config.yaml
image_size: 32
encoder_head_dim: 48
encoder_fused_qkv: true
encoder_width: 256
grad_clip: 0.5
warmup_steps: 340
Rows from expert 5 of block 2 of the image encoder, named by matrix and row number. Rows with one number belong to one neuron. Each number is 128 + 24 x the weight over its row's rms, rounded and kept within 0 to 255. All counts start at 0.
# up: expert up (encoder.blocks.2.mlp.up, 8x64x256), inputs 172-255
# down: expert down (encoder.blocks.2.mlp.down, 8x256x64, transposed), outputs 172-255
up.18 [178 134 126 106 135 161 145 116 130 138 147 135 132  96 112 144 112 139 115 130 138 144 117 107 110 129 151 110 154 159 107 177 170 141 141 143 148 155 117 117 142  89 177 118 121 110  89 100 140 146 137 101 105 155  81  89 104 103 104 117 124 159 150 108 138 132 117 149 139 131 149 125 103 120 123 157 134 140 139 127  98 147 115  97]
down.18 [102 110 211 123 102 109 115  86 123 109 119 107 132 133 155 139 118 133 114 152 109 118 137  98 148 130 147 156  98 111 124 155 148 111 141  83 150  89  94 125 123 105  98 162 117 129 116 143 105 115  96 147  89 136 159 133 109 143 102 181 119 111 142 133 102 109 145 119 126 103 132 115 137  70 180 134 115 131 153 147 194 127 120 168]
up.19 [133 133 120 118 158 136 165  78  93  63 136 176 147 114 125 118 102 119 138 134 143 116  79 139 140 201 167 118 149 117 134 161 132 173 149  98 101  95 129 131 126 161  85 105  81 169 136 129 139 119 128 136 143  91 109 104 154 141 136 106 120  81 140 158 111  71 111 100 119 153 179 123 139  92 148 154 138  83 128 136 130 142 130 101]
down.19 [ 86  94 124 136 114 127 116 127 138 111 142  97 117 127 184 130 126 119 132 132 154 141 119 128 145 143 138 149 119 129  81  95  98 137 145 107 118 160  93  96 124 153 158 130 126 159 121 149 152 126 134 119 126 116 130  94 146 196 142  79 106 157 109  53  97 105  84 131 102 110 114 126 138  91 156 152 154 141 200 121 134 113 153 136]
up.20 [161 158 137 113  97 103 126 130 131 127 125 140 134 153 139 111 117 106  94 142  98 120 101  90 136 118 147 136 144 123 141 122 145 124 138 135 157 113 134 168 124  94  97 174 115 138  80  68 111 150  75  94 124 134 172 102 154 160 102 115 131 160 137 137 128 131 128 155 106  76 154 110 124 166 125 144 132 118 121 105 162 134 139 117]
down.20 [125 168  85 123 114 106 170 108 130 126 127 107 103 115  69  93 152  98 127 162 150 125 118 127 132 141 121 145 134 104 109  99 148 140 145  89  93 124 126 116 118 132 154 109  91 134 112 156 130 102 135 147 138 157 156 148 198 152 159 104 151  88 118 109 154 133 112 107 113  88 124 152 109  95 138 138 127 155 111 124 100  62  99 160]
up.21 [102 133 146 125 134 109 138  72 110 158 167 135 128 165 114  94 139 133 176 138 140 131 104 155 129 147  89 163  93 136 152 138 156 153 122 117 109 110 136 144 153 164  96 104 136 165 116 173 159 143 152  97 194  82 149 150 108 138 151  95 137  99 169 159 145 124 132 126 144 125 124 143 104  85 133  93 111 137  92 141 162 108 100  98]
down.21 [154 146 143 124 129 152 101 161 137 104 131 135 106 160 109 172 107 154 139  98 147 163 122 124 119  99 121 181 183  74 126 117 146 130 123 129 103 165 109 132 100 146 113 145 112  83 125 154 111 172 149 137 154 130 148 111 137 104 111 131 122 115 150 115 147 113 140  92 119 112 161 140 126 105 151 120 134 144 172  81 121 130 156 119]
up.22 [132 116 124 140 112 115 133 112 106 137  85 132 177 143 147 151 116  98 114 137 125 108 160 122 123 145 122 126 125 110 118  93 132 123 108 116 136 138 129 139 134  92 158 154 160 132 139 135 172 114 160 138 108 135 124 108 156 102  94 128 131  89 159 138  70 105 115 161 128  82 119 157 182 143 141 111 168 112 142 144  98 142 111  89]
down.22 [ 99 160  83 131 140 162 138 131 138 130 122 122 159 160 100 144 112 178 126 108 116 111 135 139 166 129 143 174 157 120 120 119 101 119 120 154 186  97 104 136  90 143 145  86 129  95 115 157 140 143 131 144 129 144 155 157 137 147 120 150  96 137 133 115 122 114 133 129 114 128 133 169 155 157 106 142 120 124 132 170 122  78  85  66]
up.23 [145 130 125 136 159 190 175 119 132 155  61 109 147 128 103 149  77  98 104  92 129 143 105 104 126 144 142  95 122 113 109 119 168 144 131 151 143 143 106 144 142 140 130 112 140 160  92  91 131 130 153 147 135 115 105 175  86  93 134 130 114 133 139 114 149 118 141 114  95 131 145 125 131 149  84 188 139 111 110 124 140 134 141 112]
down.23 [115 130 129 147 120 105 130 142 117 114 118 139  99 148 184  67  93 109 128 101 110 128 173 158 162 101 114 167 132 103 114 153 111 143 168 132 118  64 128 129 151 139  56 114 118 111  91 115 177 101 146 100 107 125 113 124 143 127  91 120 132 104  86 139 132 123 146 126 152 116 145 110 116 143 154 137  89  96 167 104 126 135 133 181]
up.24 [138 115  96 154 147 119 146  91  96  89 106 101 130 150 161 153 153 136 147  96 179 103 108 148 122 143 149 127 127 105  91 139  81 104  94 130 147 120 153 100 114 141 123 150 128 144 176 119 158 160 135 135  90  95 112  92 143  99 152 104  99 109  86  95 118 101 100 140  88 148 105 149 163 132 112 164 147 135 110  96 137 126 103 109]
down.24 [100 162 130 177  95 110 143 168 141 106 116 164 135 143 148 162 125 163 113 151 111 113 139 140 151 102 138 140 155 127 147 116 157 107 149 105 103 123 122  92  99 126 109 139 129 141 126 133 139  62 151 106 162 111 113 124 119 151 105 101 151 145 127 152 145 117 119 112 101 108 152 134 153  89 134 107 111 118 127 112 179 120 129 127]
up.25 [125  74 133 148 157 119 164 151  69 139 143 135 133 117 156 134 133 119 116 125 119 131 151 135 140 131 106 106 134  99 124 108 122 109 142 148 113 126 131 117 163 167 115 139 150 160 166 120 126 119 130 128  94 139 122 149 104  90 127 166 102 111  88 133  99 145 138 146 138 118 144 150 116 138 141  85 113 114 107  96 124 148 130 172]
down.25 [157 101 121 151 109 119 144 158 114 116 112 136 161 139 142 136 132 109 105  85 143  88 142 130 169 110 106  69 155 140 108 139 100 126 183 143 131 165 109 114 157 133 121 133 124 119 155 163  96 141 115 102 130 121 126 152 137  75  92 146 145 150  97 121 127  99 118 161 121 162 151 117 151 131 117 105 115 128 102 116 125 147 145 156]
up.26 [144 133 125 109  95 142 151 163 105 152  94  83 129 136 106 132  88 139 135 133 173 123 117 144  96 107 123 146  98 121 140 135 162 102 123 138  98 115 116 180 125 176 144 144 142 143 114 140  95 144  87 148 179  97 137 121  95 151 126 153 108 151 107 112 115 131 121 110 108 110  91  76 120 151  84 114 125 131 122 136 127 123 144 133]
down.26 [146 121 102  92 127 123 130  69 123  92 136 138 105 126 112 102 128 115 127 104 144 155 123 124 159 110  75 131 147 116 144 132 154  93 169 136 112  98 134 102 173 116 119 109 129  89 139 148 145 138 130 120 167 173 124 142 115 105 142  92 134 107 135 114 146 159 136 131 146 130 118 108  79 133 134 145 139 108 118 154  61 166 122 107]
up.27 [148 102  85 168 145  87 119 130 143 150 139 107 112 117 170 129 144 142 133 179 102 118 121 150 135 115 113 163 148 115 100 161 104 150 129 126 108 144 141 108 122 118 129  95 136  90 139 144 131 111 142 125 178 138 142 109 137 107 122 157 130 163  90 135 193 111 150 123 136 142  99  90 105 138 157 128 125 112  81 138 108 101 131 145]
down.27 [138 131 126 195  82 115 117 167 157 134 108 140  93 131  90 149 117 133 147 111 124  86  72 121 140 133  98  92  70 161 109  81 144 153 112 119 149 173 139 121 134 124 161 123 134 118 112 133  97 146 132 108 111  92 113 155 125 112 160 111 151 162  90 140 125 175  99 155 161 170 110 182 116  86  74 127 134 131 122 142 176 122 109 129]
up.28 [127 163  77 155 144 140 188 138 166 107 129 119 124 160 139 154 134  96 139 141 114 155 161 165 104 127  97 134 131 123 145 127 136 116 138 107  89 127 113 140 112 111 130 102 100 127 144 118 131 127 122 153 152 138  61 195 138 109 147 145 110 156 111 118 113 138 118 192 105 122 114 130 160 128 127 109 142 142 140 165 164 131 131 153]
down.28 [120 163 141 105 150 102 109 100 159 128 142 142 101 141 109 119 105 175 113 132 162 132  73 140 106  91 171 129 149  98 121 169 101 147 128 158 134 120 144 136  96 116 171  89 110 120 107 115 123 154 146 128 115 124  86 155 107 109 139 121 144 117  84 130 167 130 158 123 128 116  99 167 111 140  80  96 156 155 118 138 125 107 117 104]
up.29 [115 142 118 154 116 138 101 180  85  94 144 117 131 109 143 117 128 152 131 126 183 148 146 134  98 187 167 125 147 153 137 134 126 117 109 134 118 124 108 132 119 167 129 119 125  98  99 128 164 119 120 116 139 126 145 140 159 123 102  88 130 148 138 120 115 165 137 150 151 134 142 174 124 132 152 124 111 130 164  85 176 149  91 103]
down.29 [128 132 139 110 147 148 137 128 150 118 147 145 144  83 144 160 152  97 141 103 127 179 146 100  95 124 106 145 152 142 147 105 133 100 144 112 181  97 112 138 115 169 146 117 125 163 114 143 183 123 121 132 125 137 127 115 142 171 125  92 137  70 171 146 156 125  89 144  85 103 136 124 162 165  88 109 131 101 146 101 181 114 110  95]
up.30 [106 157  83 144 103 103 144 134  94 103 133 146 150 129 143 112 119  59  87 120 150 133 169 108 136  97 133 104 128 115 106 109 126 131  95 122 131 139 166 136 126 101 129  94  99 138 125  76 199 142 111 122  97 117  70 119 230 148  99 151 142 122 115 122 119 180 137 116 126 128 104 143 117 110 115 126 134 168 149 134  94 126 101 168]
down.30 [111 114 117 107 110  81 148 155 137 145 169 104 124  98 121 110 135 112 135 167 137 127 146 194 158 149 127 139 129 100 167 114 153  92 150 144 123 109 133 126  87  47 189 126 105 108 113 112 157 139  83 147  97 137 126 135 118 145 145 106 139 110 146 136 123 149 145 103 138 142 122 139 130  88 162 156 158 145  89  82 131  81 134  91]
up.31 [142 152 137 119 151 158 139 132 116  84  83 125 153 168 148 121 140 131 152 137 136 105 113 139 142 159 102 107 168 118 124 142 142 118 144 111 149 100 148 119 144 124 111 114 121 146  81  97 139 144  88 135 155 150 148 151  81 167 146 128 106 110 170 129 115 119 117 135 110  86 185 117 182 105 108 129 138 110 108 132 122 119 125 147]
down.31 [161  83  91 148 109 149 117 116 140 102 121 142 152 164 118 127  94 107 155 114 144 109 121  93 102 142  86 128 128 121 126 111  90 129 119 134 125 109 142 141 157 125 114 185 134  84 116 125 116 149 148 118 155  81 166 131 119 105 154 143 140 146 150 133 112 127 154 142  97 126  90 114 135 143 127 147 161 143 110  95 133 121 166 143]
up.32 [117 148  89 115 104 118 131 107 139 147 102 136 109 130 119 119 113  94 152 120 168 136 125 111 128 141 142 155 105 130 163 133 139 130 142 161 103 165  93 173 108  98 101 152 160 125 136 147 127 114 168 117 146 136 108 188 126 102 103 131 139 136 110 125 102 152 159 100 138 141 119 115 118 110 152  55 112 148 161 141 115 111 132 113]
down.32 [133 132 128 117 169 153 129 100 164  95 102  85 146 157 140 118 130 157 115 107 127 130 169  61 109 162 123 162 154 133  98 134 120  97 120 146 139 107 102 120 106 126 113 123 138  96 116 153 134 106 186 134 141 150 117 134 146 172 174 142 115 128 144 115 137 129 163 108 115 159 141 142 123 120 158 114 142 123 140 131 146 108 129 105]
up.33 [113 143 145 142 144 123 101 129 154 125 127 145 185 184 129 111 132 134  91 164 150 146 152  76 131 128 149 104 163 136 107 125 115 116 173 129 112 100  96 105 107 140 147 107 108 128 115 168 123 156 157 134 157 152 134 106 129 109 118 141 109 139  92 148 144 128 140 140 158 145 168 162 124 158  96 100 129 134 134 142 125 132 174 144]
down.33 [125 146 137 162  87 105 137 142 111 165 135 131 140 124 162 108  98 154 123 114 126 135 153 122 136 132 141 122 112 135 138 153  79  88 150 154 133 102 142 109 121 158 129 101  94 148 135 145 172 111 144 107 142 154 105 126 105  92 141 164 148 127 103  82 192 138 159 160 102 147 114 164 154 123 147  95  97 137  99  94 180 106 137 150]
up.34 [112 162 113 158 170 155 155 105 146 127 116 144 168 152 136 124 141  91 126 151 133 125 170 130 121 149 126 111 121  97 108 103 140 153 143 124 144  74 160 137 109 150 129 134 135 118 140 171 114 126 141 131 136 190 102 103 137 108 155 118 109 136  80 110 108 138 151 146 157 159 173 137 109 141  82  99 133 128 132 112 101 129 183 171]
down.34 [144 108 123 176  92 158  75 147 146  96 131  97  99  99 124  98 112 133  96 120 112 119 167 118 154 103  95 100 138 139 121 149 133 117 115 166 126 116 132 125 121 162 155 114 169  82 133 132 126 144  98 152 141 129 144 172 179 142 135 112 118 157 101 123 146 106 148 134 126 123 120 115 110 147 136 142 119 140 120 141  57 153 158 143]
up.35 [128 143 133 159 152 135 111 131 180 140 110 116 115 140  81 161 171 131 135 119 117 132 144 140 111 140 156 133 148 139 122 120 153 128 150 125  66  91 122 189 122  97 125 120  97 125 141 158 115 109 141 168  84 127 149 109  97  97 138 110 144 125 133 126  84 134 140 137  93 142 115 107 118 156 110 168 129 159 115 118 151  81 151 159]
down.35 [106 122 172 107 129 160 105  68 131  92 161 102 139 147 147 112 157 117 114 131 174 174 148 122 146 171 113 113 176 112 110 125 125 115 112 109 133 147 161 124 159 126 156 114 155 164 103  77 133 108  88 152  86 151 137 137 143 124 108 129 139 107 132 144 106 190  97 105 172 110 126 141  97 159 156 105 129 145 127 128 140 119  89 131]
up.36 [ 97  73 140 137 182 152 144 126 132 103 151 108 122 175 133 104 147 133  92 112 147 126 154 184 129  77 109 108 145  91 138 146 167 114 110 127  86 117 115 120 149 127 138 142 142 137 158 125 105 134 132 126 120 127 143 162 100  90 113 185 134 119 100  95 141 132 159 154 159 146 144 121 154 114  97 117 119 122 112  93 140 127 121 121]
down.36 [136  82 102 140  99 189 162 156 130 126 156 126 134 107 132 133 135 115 119 122 129 144 129 101 112 120  79 139 128 119 143 167  72  94 134 134 114 162 112 111  92 140 136 132 123 140 133  86 125 132 123  88 129 121 123 177 121 134 129  98  80 141  94 110 116 107 120 150 143 141 120 163 101 129 103 105 104 144 106  91 175 117 150 166]
up.37 [100 186 147 162 106 141 142 150 161 104 123 121  79 102 122  99 117 117 133 139 126 145 130 119  83 104 127  93 115 127 122 115 125 115 122 134 135 162 137 129 101 160 139  91 111 135 124  94 143 131 139 142 134 107 142 162 127 152 144 142 130 143 103 120 126 192 149 151 150 141  68 180  96 110 109 146 157 114 155 164 193 131 141 114]
down.37 [132 108 113 151 125 144 105 130 137  69 120 100 110 123 128 114 120 109 118 102 117 114  89  74 140 115 100 119 149 102 170 142 150 138 139 126 171 116 145 104 148 133 116  99 130 119 126 117 135 126 124  95 113 100 160 107 102 139 120 106 146 159 137 139 136 164 111 135  99 137 122 160 118 167 144 150 134 124 119 133 135  96 165  89]
up.38 [119 112 113  97  94 129 166 102 109  93 140 126 127 116 120 136 122 141 132 142 139 101 140 120 138  99 122 127 172 106 106  82 103 108 111 119 112 112 120 121 112 196 150 127  80 135 107  79 142  97 119 105 134 113 131 113 116 105 145 113 160 114 104 109 130 121 106 155 119 135 185 120 110 166 140 102 161 101 138 115 140 149 128 117]
down.38 [154 128 102 126  91 118 132  75 129 151 119 143  98 119 152 156 134 131 192 151 111 124  76  67 157 132 175 152 129 108 105 116 120 161 124 120 113 129  66 122 187 123 162 122 136  75 127  89 139 107 154 138 116 146  89 174 136 171 116 160 148 101 170 124 107 113 141 118 135 122 126 159 118  96 115 185 154 108 121 147 116 110 133  91]
up.39 [134  88 121 143 133 131 145 121 166 147  88 132 176 141 139 134 157 124 136 105 116 127 103 175 130 141 137 109 130 110  84 135 132 120 164 130 149 136 105  96 140 118 117  89 137 116 144 150 130 114 158 122 174 104 158  70 180 138 149 115 164 155 133 140 148 122 100 108 101 149  96 147 132 163 156 139 132 146 161 141 180  84 160 157]
down.39 [104 152 106 124 123  93 143 113  94 130 121 132 124 134 151 159 161 147 126 120  89 156 113  93 108 123  73 127  98 134 121 111 173 134 107 169 140 135 127 114 103 108 149  99 124 105 144 110 106 138 110 130 105 114  91 134 150 172 132 100 137 133 113 154 167 159 150 131 140 162 137 115 137  99  97 114 165 143 153 123 118 148  71  95]
up.40 [111 156 107 117 143 149 144  99 149  85 160 137 120 129 150 125 111 119 121 145 131 135  60 103 139 119 132 128 102 110 110 153 135 105 132 111  92 113 125 119 105 137 170 111  75 143 179 102 144 160 125 112 151 167 145 140  86 127 116 103 123 121 124 122 153 146 114  86 120 131 136 149 153 125 140 152 149 159 148  92 159  85 145 109]
down.40 [ 84 106 142 183 168 115 123 128 104 116 114 179 134 140 174  86 133 101 118 142 121 113 134 164 142 110 148 118 170  97 124 164 174 115 136 139 104 127  99 103  97 119 128 130 143 118 118 129  97 113 161 130 174 136 143  96 149  95  66 101  92 110 128 135 149 128 166 103 118 121 107 112 126 119 169 127 119 127 133 116 135 167 171 150]
up.41 [110 143 112 133 147 141 109 166 133 138 139 158 102 121  95 150 162  98 149 116  93 120 123  99  91 104 153 115 115 142 132 194 134 154 131 128 171 129 123 139 134 140 121 114 124 110 129 137 111 141  88 153  95 141 141 132 123 122 128 151 129 134 117 160 134 137 131 116 141 125  67 123 133 138 125 141 104 169 140 181 126 129 117 117]
down.41 [131 119 124  56 166 135  75 108 138 162 143 100 145 124 150 142 109 130 135 133 101 131 118 117 146 148 143 105 133 133 128 116 152 131 137 116 126 127 153 132 132 112 137  87 125 153 118 142 139 153 146 161 100 128 134 102 136 130 107 135 174 106 179 149 152 118  77 166 142 114 124 100 101 154 153  82 106 148 169 114  83 177  99 153]
up.42 [137 102 123 113 141 130 126 129  63 152 139 164 131 148 163 143 110 156 125  87  80 135 154 109 139  72 155 135  93 117 123 146  90 149 126 133 117 151 130 125 172 110 129 139 143 140  93  88  78 144 100 121 157 108 142  88 134 136  95 185 123 126 157 125 139 105 103 132  88 141 141  99 132 163 120 153 128 159  74 100 155 132  97 134]
down.42 [ 85 105 122 120 113 144 135 157 129 152 156 121 175 118 148 160 117 131  90 151 142 105 128 195  84 136 138 115 152  56 150 113 124 132 141 146 133 114 139 132  99 106 159  87  88 167 118 120  94 139 115 146 113 154 144 107 141  98 153 138 146 134 154 144 119 140 127 162 130 160 102 135 125 131 138 117 102 118 165 122 155 138 149 116]
up.43 [133 164 159 116 124 124 124 132  92 113 131 156 133 121 166 123 144 137  94 141 121 122 129 120 137 115 134 143 119  79 129 117 149 112 188 163 105 134 152 135 132 164 165 138 138 138  99 110 115 137 127 162  89  96 125 127 114 168 149 117 131  99 142 111  97  96 101  94 175  97 140 124 124 165 130 162 129 114  88 107 122 156  90 117]
down.43 [117 135 134 105 159  94 129  96 130 116 164 112 159 103 112 129 137 124 128 161 132 157 167  97 155 139 117 131 152 113 104  90 151 132 134 112 113 144 156 130 102 158 178 137 155  89 115 112 139 144 108 136  83 160 148 114 138 122 152 119 108 106 159  89 147 144 148 125 170 122 141 114 180 133 149 159 100 119 129 157  93 162 113 156]
up.44 [133 124 128 126 159 106 134 152 109  96  84 101 150 101  70 114  84 139  97 119 167 133 134  75 115 157 115 122  83 158 148 146 132 153 173 114 177 150 119 173 128 114  88 160 110 129 119 103 107 127 147 112 117 143 134  98 170 128 109 155 103 141 161 100 106 129 123 109 112 147 162 150  85 155 144  92  92 121 157 155 154 151 143 131]
down.44 [129 111 146  95 159 121 128 160 146 143 191 129 133 152 103 120 130 111 111 118 181 106 127  58 127 116 122 117 140 159 106  92 151 150 151 126 138  94  69 129 124 121 133 152 153 111 119 156 118 151 152 125 146 146  51 144 129 163 128 109 135  90 118 132 127 147  95 109 124 105 107 118 113 103 125 183 163 151 171 144 108 130 162 109]
up.45 [128 140 122 114 157 121 141 112  77 131 122 124 143 107 108 152 143  98 141 123 176 116 126 172 136 119 174 175 146 107  83  94  85 108 116 136 125 157 110 107 130  95 130 148 130 113 135 127 178 107 158 162 162 121 140 136 160 105 134  99 131  85 139 126 105  92 142  62 119 140 156 133 120 132 150 147 120 117 122 170 124 150 147 130]
down.45 [137  85 134 101 134 119 180 110 148 105 112 130 146 130 136  97  76 149 141 113 180 131 135 113 125 155 129 143 139 103 122 150 140 131 154 131 170 102 109 125  97 163 127 128 149 114 103 121 126 196 122 117 172 119 143 116 129 131 130 143 121 169 124 128 166 181 135 113  67 123 150 105 151 118  73 132 145 114 131 102 103 118 121 107]
up.46 [ 81 107 150 128 134 136 122 114 119 134 178 107 127 137 123  89 103 127 131 154 143 121 120 102 135  82 128 133 125 145 191 152 135  72 103 106 126  93 148 124 117 150  91 162 126 173 156 167 119 131 127 128 177 144 127 119 173 112  96 144 134  96 111 125 129 135 128 147 126 107 141 154 144 116 142 122 127 179 126 109 159  92  70 132]
down.46 [116 133 117 129 141 167 154 128 157 120 113 124 140 128  83 141 131 168 115 107 157 145 145 129 116 131 127 135 118  98 119 124 116  90 150  98 173 130 156 150 139  99 134 113  94 114 137 143 164 128 118 134  86 142 119 125 168 152 152 146 139 164 112 132  99 202 140 107 133 128 118  84 129 102 122  90 147 103 203 152 108 155 150 113]
up.47 [172 139  87 110 141 133 103 129 176 109 159 150 122 109 117 121 116 150 117 164  96 140 108 135 143 138 160 122 161 136  95 134 166 179 192 100 125 131 146 171 127  78 141 155  87  71 135 149 136 105  99 121 183 108 141 180  93 140 138 115 127 147 199 158 115  91 138 121 122 131 174 112 133 114 125 142 151 135 125 117  79 154 126 122]
down.47 [146 146  97 131 115 140 114 148 134 125 129 127 120 145 142 179 160 124 163 123 167 139 112 149  99 139 161 169  93 141 142  91 135 133 103 137 127 155  80 125 118  86 152 170 142 102  95 118 121 137  99 145  96 146 122 126 136 194 120 149 159 142 185 105 153 125 140 137 136 146  98 158 110 114 118 106 151 176 157 160 111 142  82 160]
up.48 [126 143 125 137 107 155 120 129 108 162  85 137 124 143 103 191 153 202 126 125  91 124  85 127 149 145 149 171 125  84  97 123 100 134 126 127  90 110 130 137 155 138 149 122  90 132 122 113  93  97 132 138 120 126 113  92 124 180 160 110 142 102 137 117 175 141  91 107 104 131 115 136 118 117 130 167 114 118 101 123 169 106 139  99]
down.48 [127 109 139 130 126 138 116 118 149 179 139  90 164  90 142 113 140 125 165 138 158 112 131 134  93 135 106 133 153  94 138 132 153 158 123 124 118 133 118 124 129 164 157 148 196 158  95 108 116 126 113 125 122 113 119  99 124  91 123 141 115 167 122  85 124 124  95 175 134 111 117 111 111 149 102 122 112 139 122 122 138 144  97 168]
up.49 [158 116 131 137 123  87 101 145 120  97 128  98 106 128  83 144 115 122  89 130 140 117 103  95 146 172  98 159 132 134  91 192 176 190 177 128 115  91 119 110 156 109 129 138  83 160 119 192 110  91 144 111 141 166  81 163 144 112 118 131 113 115 139 132 107 140 113 128 160 112 171 143 147 152 153 137  86 131 140 119 160 104 134 153]
down.49 [139  97 164 157 117 105 161 140 138 122 139 127 113 149 115 145 115  73 107 115 113 100 114 145  98 117 127 102  72 133 105 165 154 134 149 147 140 157  93 143 124 135 138 109  88  96 169 170 145  89 153 153 174 110 113 140 137 126 131  85 141 122  90 110 186  98 147 141 143 117 128 122  86 141 116 132 135 151 163  69 126 153 154 145]
up.50 [115 160 112 174 201  60 142  87 127 132 128 130  80 124 119 124 130 168  93 139 137 139 154 186 119  85 144 118 111 128 128 137 143 154 123  91 125 137 115  57  99 142 114 115 162 116 110 108 100 117 107 117 138 114 100 165  88 128 121 145 126 136  67 143 144 122  97 122 139 151 174 152 134 127  97 144 116 126 115 111 181 111 138 123]
down.50 [131  92 129 107  85 129  95 128 138  90 118 119 151 117 100 105 104  99  74 115 116 108 144 111 150 125 134 134 137 145 150 160 109 103 144 141 114 116 162  97 116 136 127  87  93 166 119 111 112 150 138 121  90 131 126 195 129 160 122  82 106 130  74 133 121 136 178 103 125 123 123 123 168 128 118 131 124 125 137 141 130 112 107 132]
up.51 [136 101 131 150 130  79 189 112 175 136 125 177 123 108 106 139 148  95 107 157 146 104 151 148 124 108 154 114 143 152 124 168 144 156 140 133 144 141 165 122 135 114 116 102 115 114 104 125  86 128  87 139 111 147 161 137 121 124 149  89 147 102  87 154 146 142 111 138 110 132 165  97 131 180 111 138 117 103  97 118 135 114  91 101]
down.51 [128 145 159  93 108 191 132 125  74 136 129 133 140 125 140 130  92 176  93 131 150  98 139 131 157 111 109  96 152 159 121 127 136 114 128 117 138 124 119 130 116 127 146 123 127 133 145 102 182 131 110 134  98 117 104 115 125  86 130 144 111 112 158 135 110 120 107 103 147  99 155 141 115 172 100 142 123  92 118 107 129 132  96  82]
up.52 [ 90 113  96 195  97  93 145 142 123 130 153 130 137  93 110 141 147 133 143 145 108 114 115 108 156 128 132 119 134 142 119 101 116 128 138 132  80 183 131 169 131 118  98 136  74 115 123  90 147 123 126 118 166  81 146  97 167 132 156 133 179 152 149 104 135 125 154 152 136 163 125 107 152 114 172 156 127 156  91 120 149 103 164 122]
down.52 [124  90 162 106 111 132 135  98 175 147 153 168 114 134  85 142  98 133 131 150 113 136  92 128 119 141 115 104 137 108 124  93 131 132 126 104  99 163 115 120 147 126 135  94 103 156 116  99 105 147  84 132  89  80  81 161 150 120 107 139 143 156 120 147 136 151 122 100 129 115 102 103 141 147  91 132 109 112 124 144 112 160 139 110]
up.53 [123  96 138 120 141 113 110 148 131 147 110  88 113 124  92 124  86 115 161  72 137 112 118 107 143 193 118 134 126 149 124 196 129 118 141 129 136  97 106 120 134 157 116 167 145 133 107 188 133 113 140 130  85 174 123 154 115 120 138 133 116 157 119 117 113 120 113 143 131 143 108 104 145 118 133 115 117 125 165 105 115 118 123 170]
down.53 [147 109 135 101 125 101 118 124  95  94 137 140 136 117 121 104 142  96 128 118 170 110 130 101 164 141 110 129  98 133 137 141 141 131 178 152 158 117  93 148 118 141 150 148 104 151 102 151  83 130 136 164 171 150 124 132 145 105 109 143 168 124 144 124 118 149 116 116 155 120 134 113 101 125 136  97 130 113  84 146 144 148  86 168]
up.54 [131 115 139 121 125 176 119 139  92 147 113 143 119 103  89  64 154  95 141 120 136 157 132 115 113 140 163 148 122 129 142 128 137 124  99 102 176 154 142 107 169 133 127 115  97 121 117 104 137 116 135 151  97 130 150 134 143 110  95 107 116 110 121 127 150 126 135 119 113 146 103  99 126 164  88 132  90 131  77 109  90 124  90 188]
down.54 [111  80 140 106 148  76 123  83 119  93 149 118 153 173 137 102  90 158 128 130 106  70 122 149 119  83 133  81 176 141 138 146 137 102  88 105 145 122 165 133 127 121 125  95 144 160 117 105 144 136  96 132 118 146 166 112 110 162 149 159 112 104 135 167 101 146 143 144 116 141 127  83  89 153 136 137 147 116 108 123 117 155 115 111]
up.55 [159 153 114 122 124 139 128 106 106 108 129  90 113  96 131 122  98  55 130 135 123 105 137 153 136  89 122  75 148 134 103 175 159 121 117 137  84 148 133 180 100 125 133 112 101 116 143 134  84 126  85 167 120  96 135  98 114 155 126 177 158 133  85 115  94 110 143 124 155 150  70 152 120 138 156 115 136 130  96 136  80 126 125 145]
down.55 [122  97  97 161 160 150 132 118 135  78 143 125 108 153 125 144 111 124 150 158 120 130  72 101 131 107 123  89 140 125 119 116 169 142 101 120 139 141 101 126 153  94 136 110  85  75 110 148 138 166 140 128 122 126 125 117 160 198 152 119 157 106 140 139 130 166  97 155 150 168  90 137 144 115 111 120 136 154  99 154 119 127 155 148]
up.56 [127  95 159  93 122 144 153 130 109 139 138 166 156 135 112 134 176 122 157 125 138 120 141 122 122 145 142 118  79 144 105 138 125 121 151 133 167 166  85 196 142 138 124 118 126  88 148 123 171 126  67 114 136  94 174  73 123 140 163 156 131 143 156 155 102 127 122 138 136 105 151 141 161 173 109 112 110 159 146  99 153 117 128 105]
down.56 [151 141 140 130 102 125 125 110 131 112 100  75 136 129 151 143 132 131 100 115 166 109 133  90 124 133  88 128 160 134  97 120 182 107 139 119 138 134 150 150 139 132 101 127 144 167 134 134 147 140 133 147  77 152  92  74 152 129 160  87 110  83 142 114 159 142 102 145 120 115 131 125 105 120 135 127 112 147 165 129  70 122 131 112]
up.57 [134 159 122 168 123 127 149 134 133 115 124 105 118 115 103 114 102  77 158 136 126 116 152 117 110 110 109 124  92 133 146 138  69 144 134 119 172 139 129 103  94 164 135 140 104 136 138 128 139  94 126 113 168 150 144 185 118 117 115 116 142 123 142 144 138 140 120 131  85 127 107 161  81 146 110  62 132  95 164 140 143 162 117 152]
down.57 [128 139 150 117 115 113 114 123 105 109 184 120 114 133  57 148 121 116 160 123  87 105 120  97 142 118 114 181 143 136 175 132 120 132 138 174 162 102 121 162 105 127 155 121 153 134 130 128 113 146 136 121 143 153 102 129 115 203 109 134 168 109 133  96 126 124 120 113 110 122 116 130  93 134 149 142 147 120 111 150 163 116 151  95]
up.58 [128 176 118 139  69 102 114 129 123 138 153 109 114 134 150 127 138 165 179 154 170 109 137 106 113 117 148 169  90 143 148 144  85 115 107  82 115  98 110 125 123 149 142 133 115  95 166 171 137 128 117 137 105 141 137 161 175 138 121 158 124 127 146 164 103 152 136 121 125 128 111 132 124 100 110 118 105 136 125 113 146 136 176 137]
down.58 [134 126  62 139 127 135 104 144 127 114 158  90  94 140 109 132 113 176 105  75 145 138 107  89 139 150 126 113 123 155 174 153 137 102 142 157 143 147  97 117 116 126 133 139 127 145 123 101 159 172 134 137 135 144 103 165 123 121 153 146 116 156 109 119 137 131 121 156 160 128 136 154 150 164  96 127 107 122 123  72  89 141 107  71]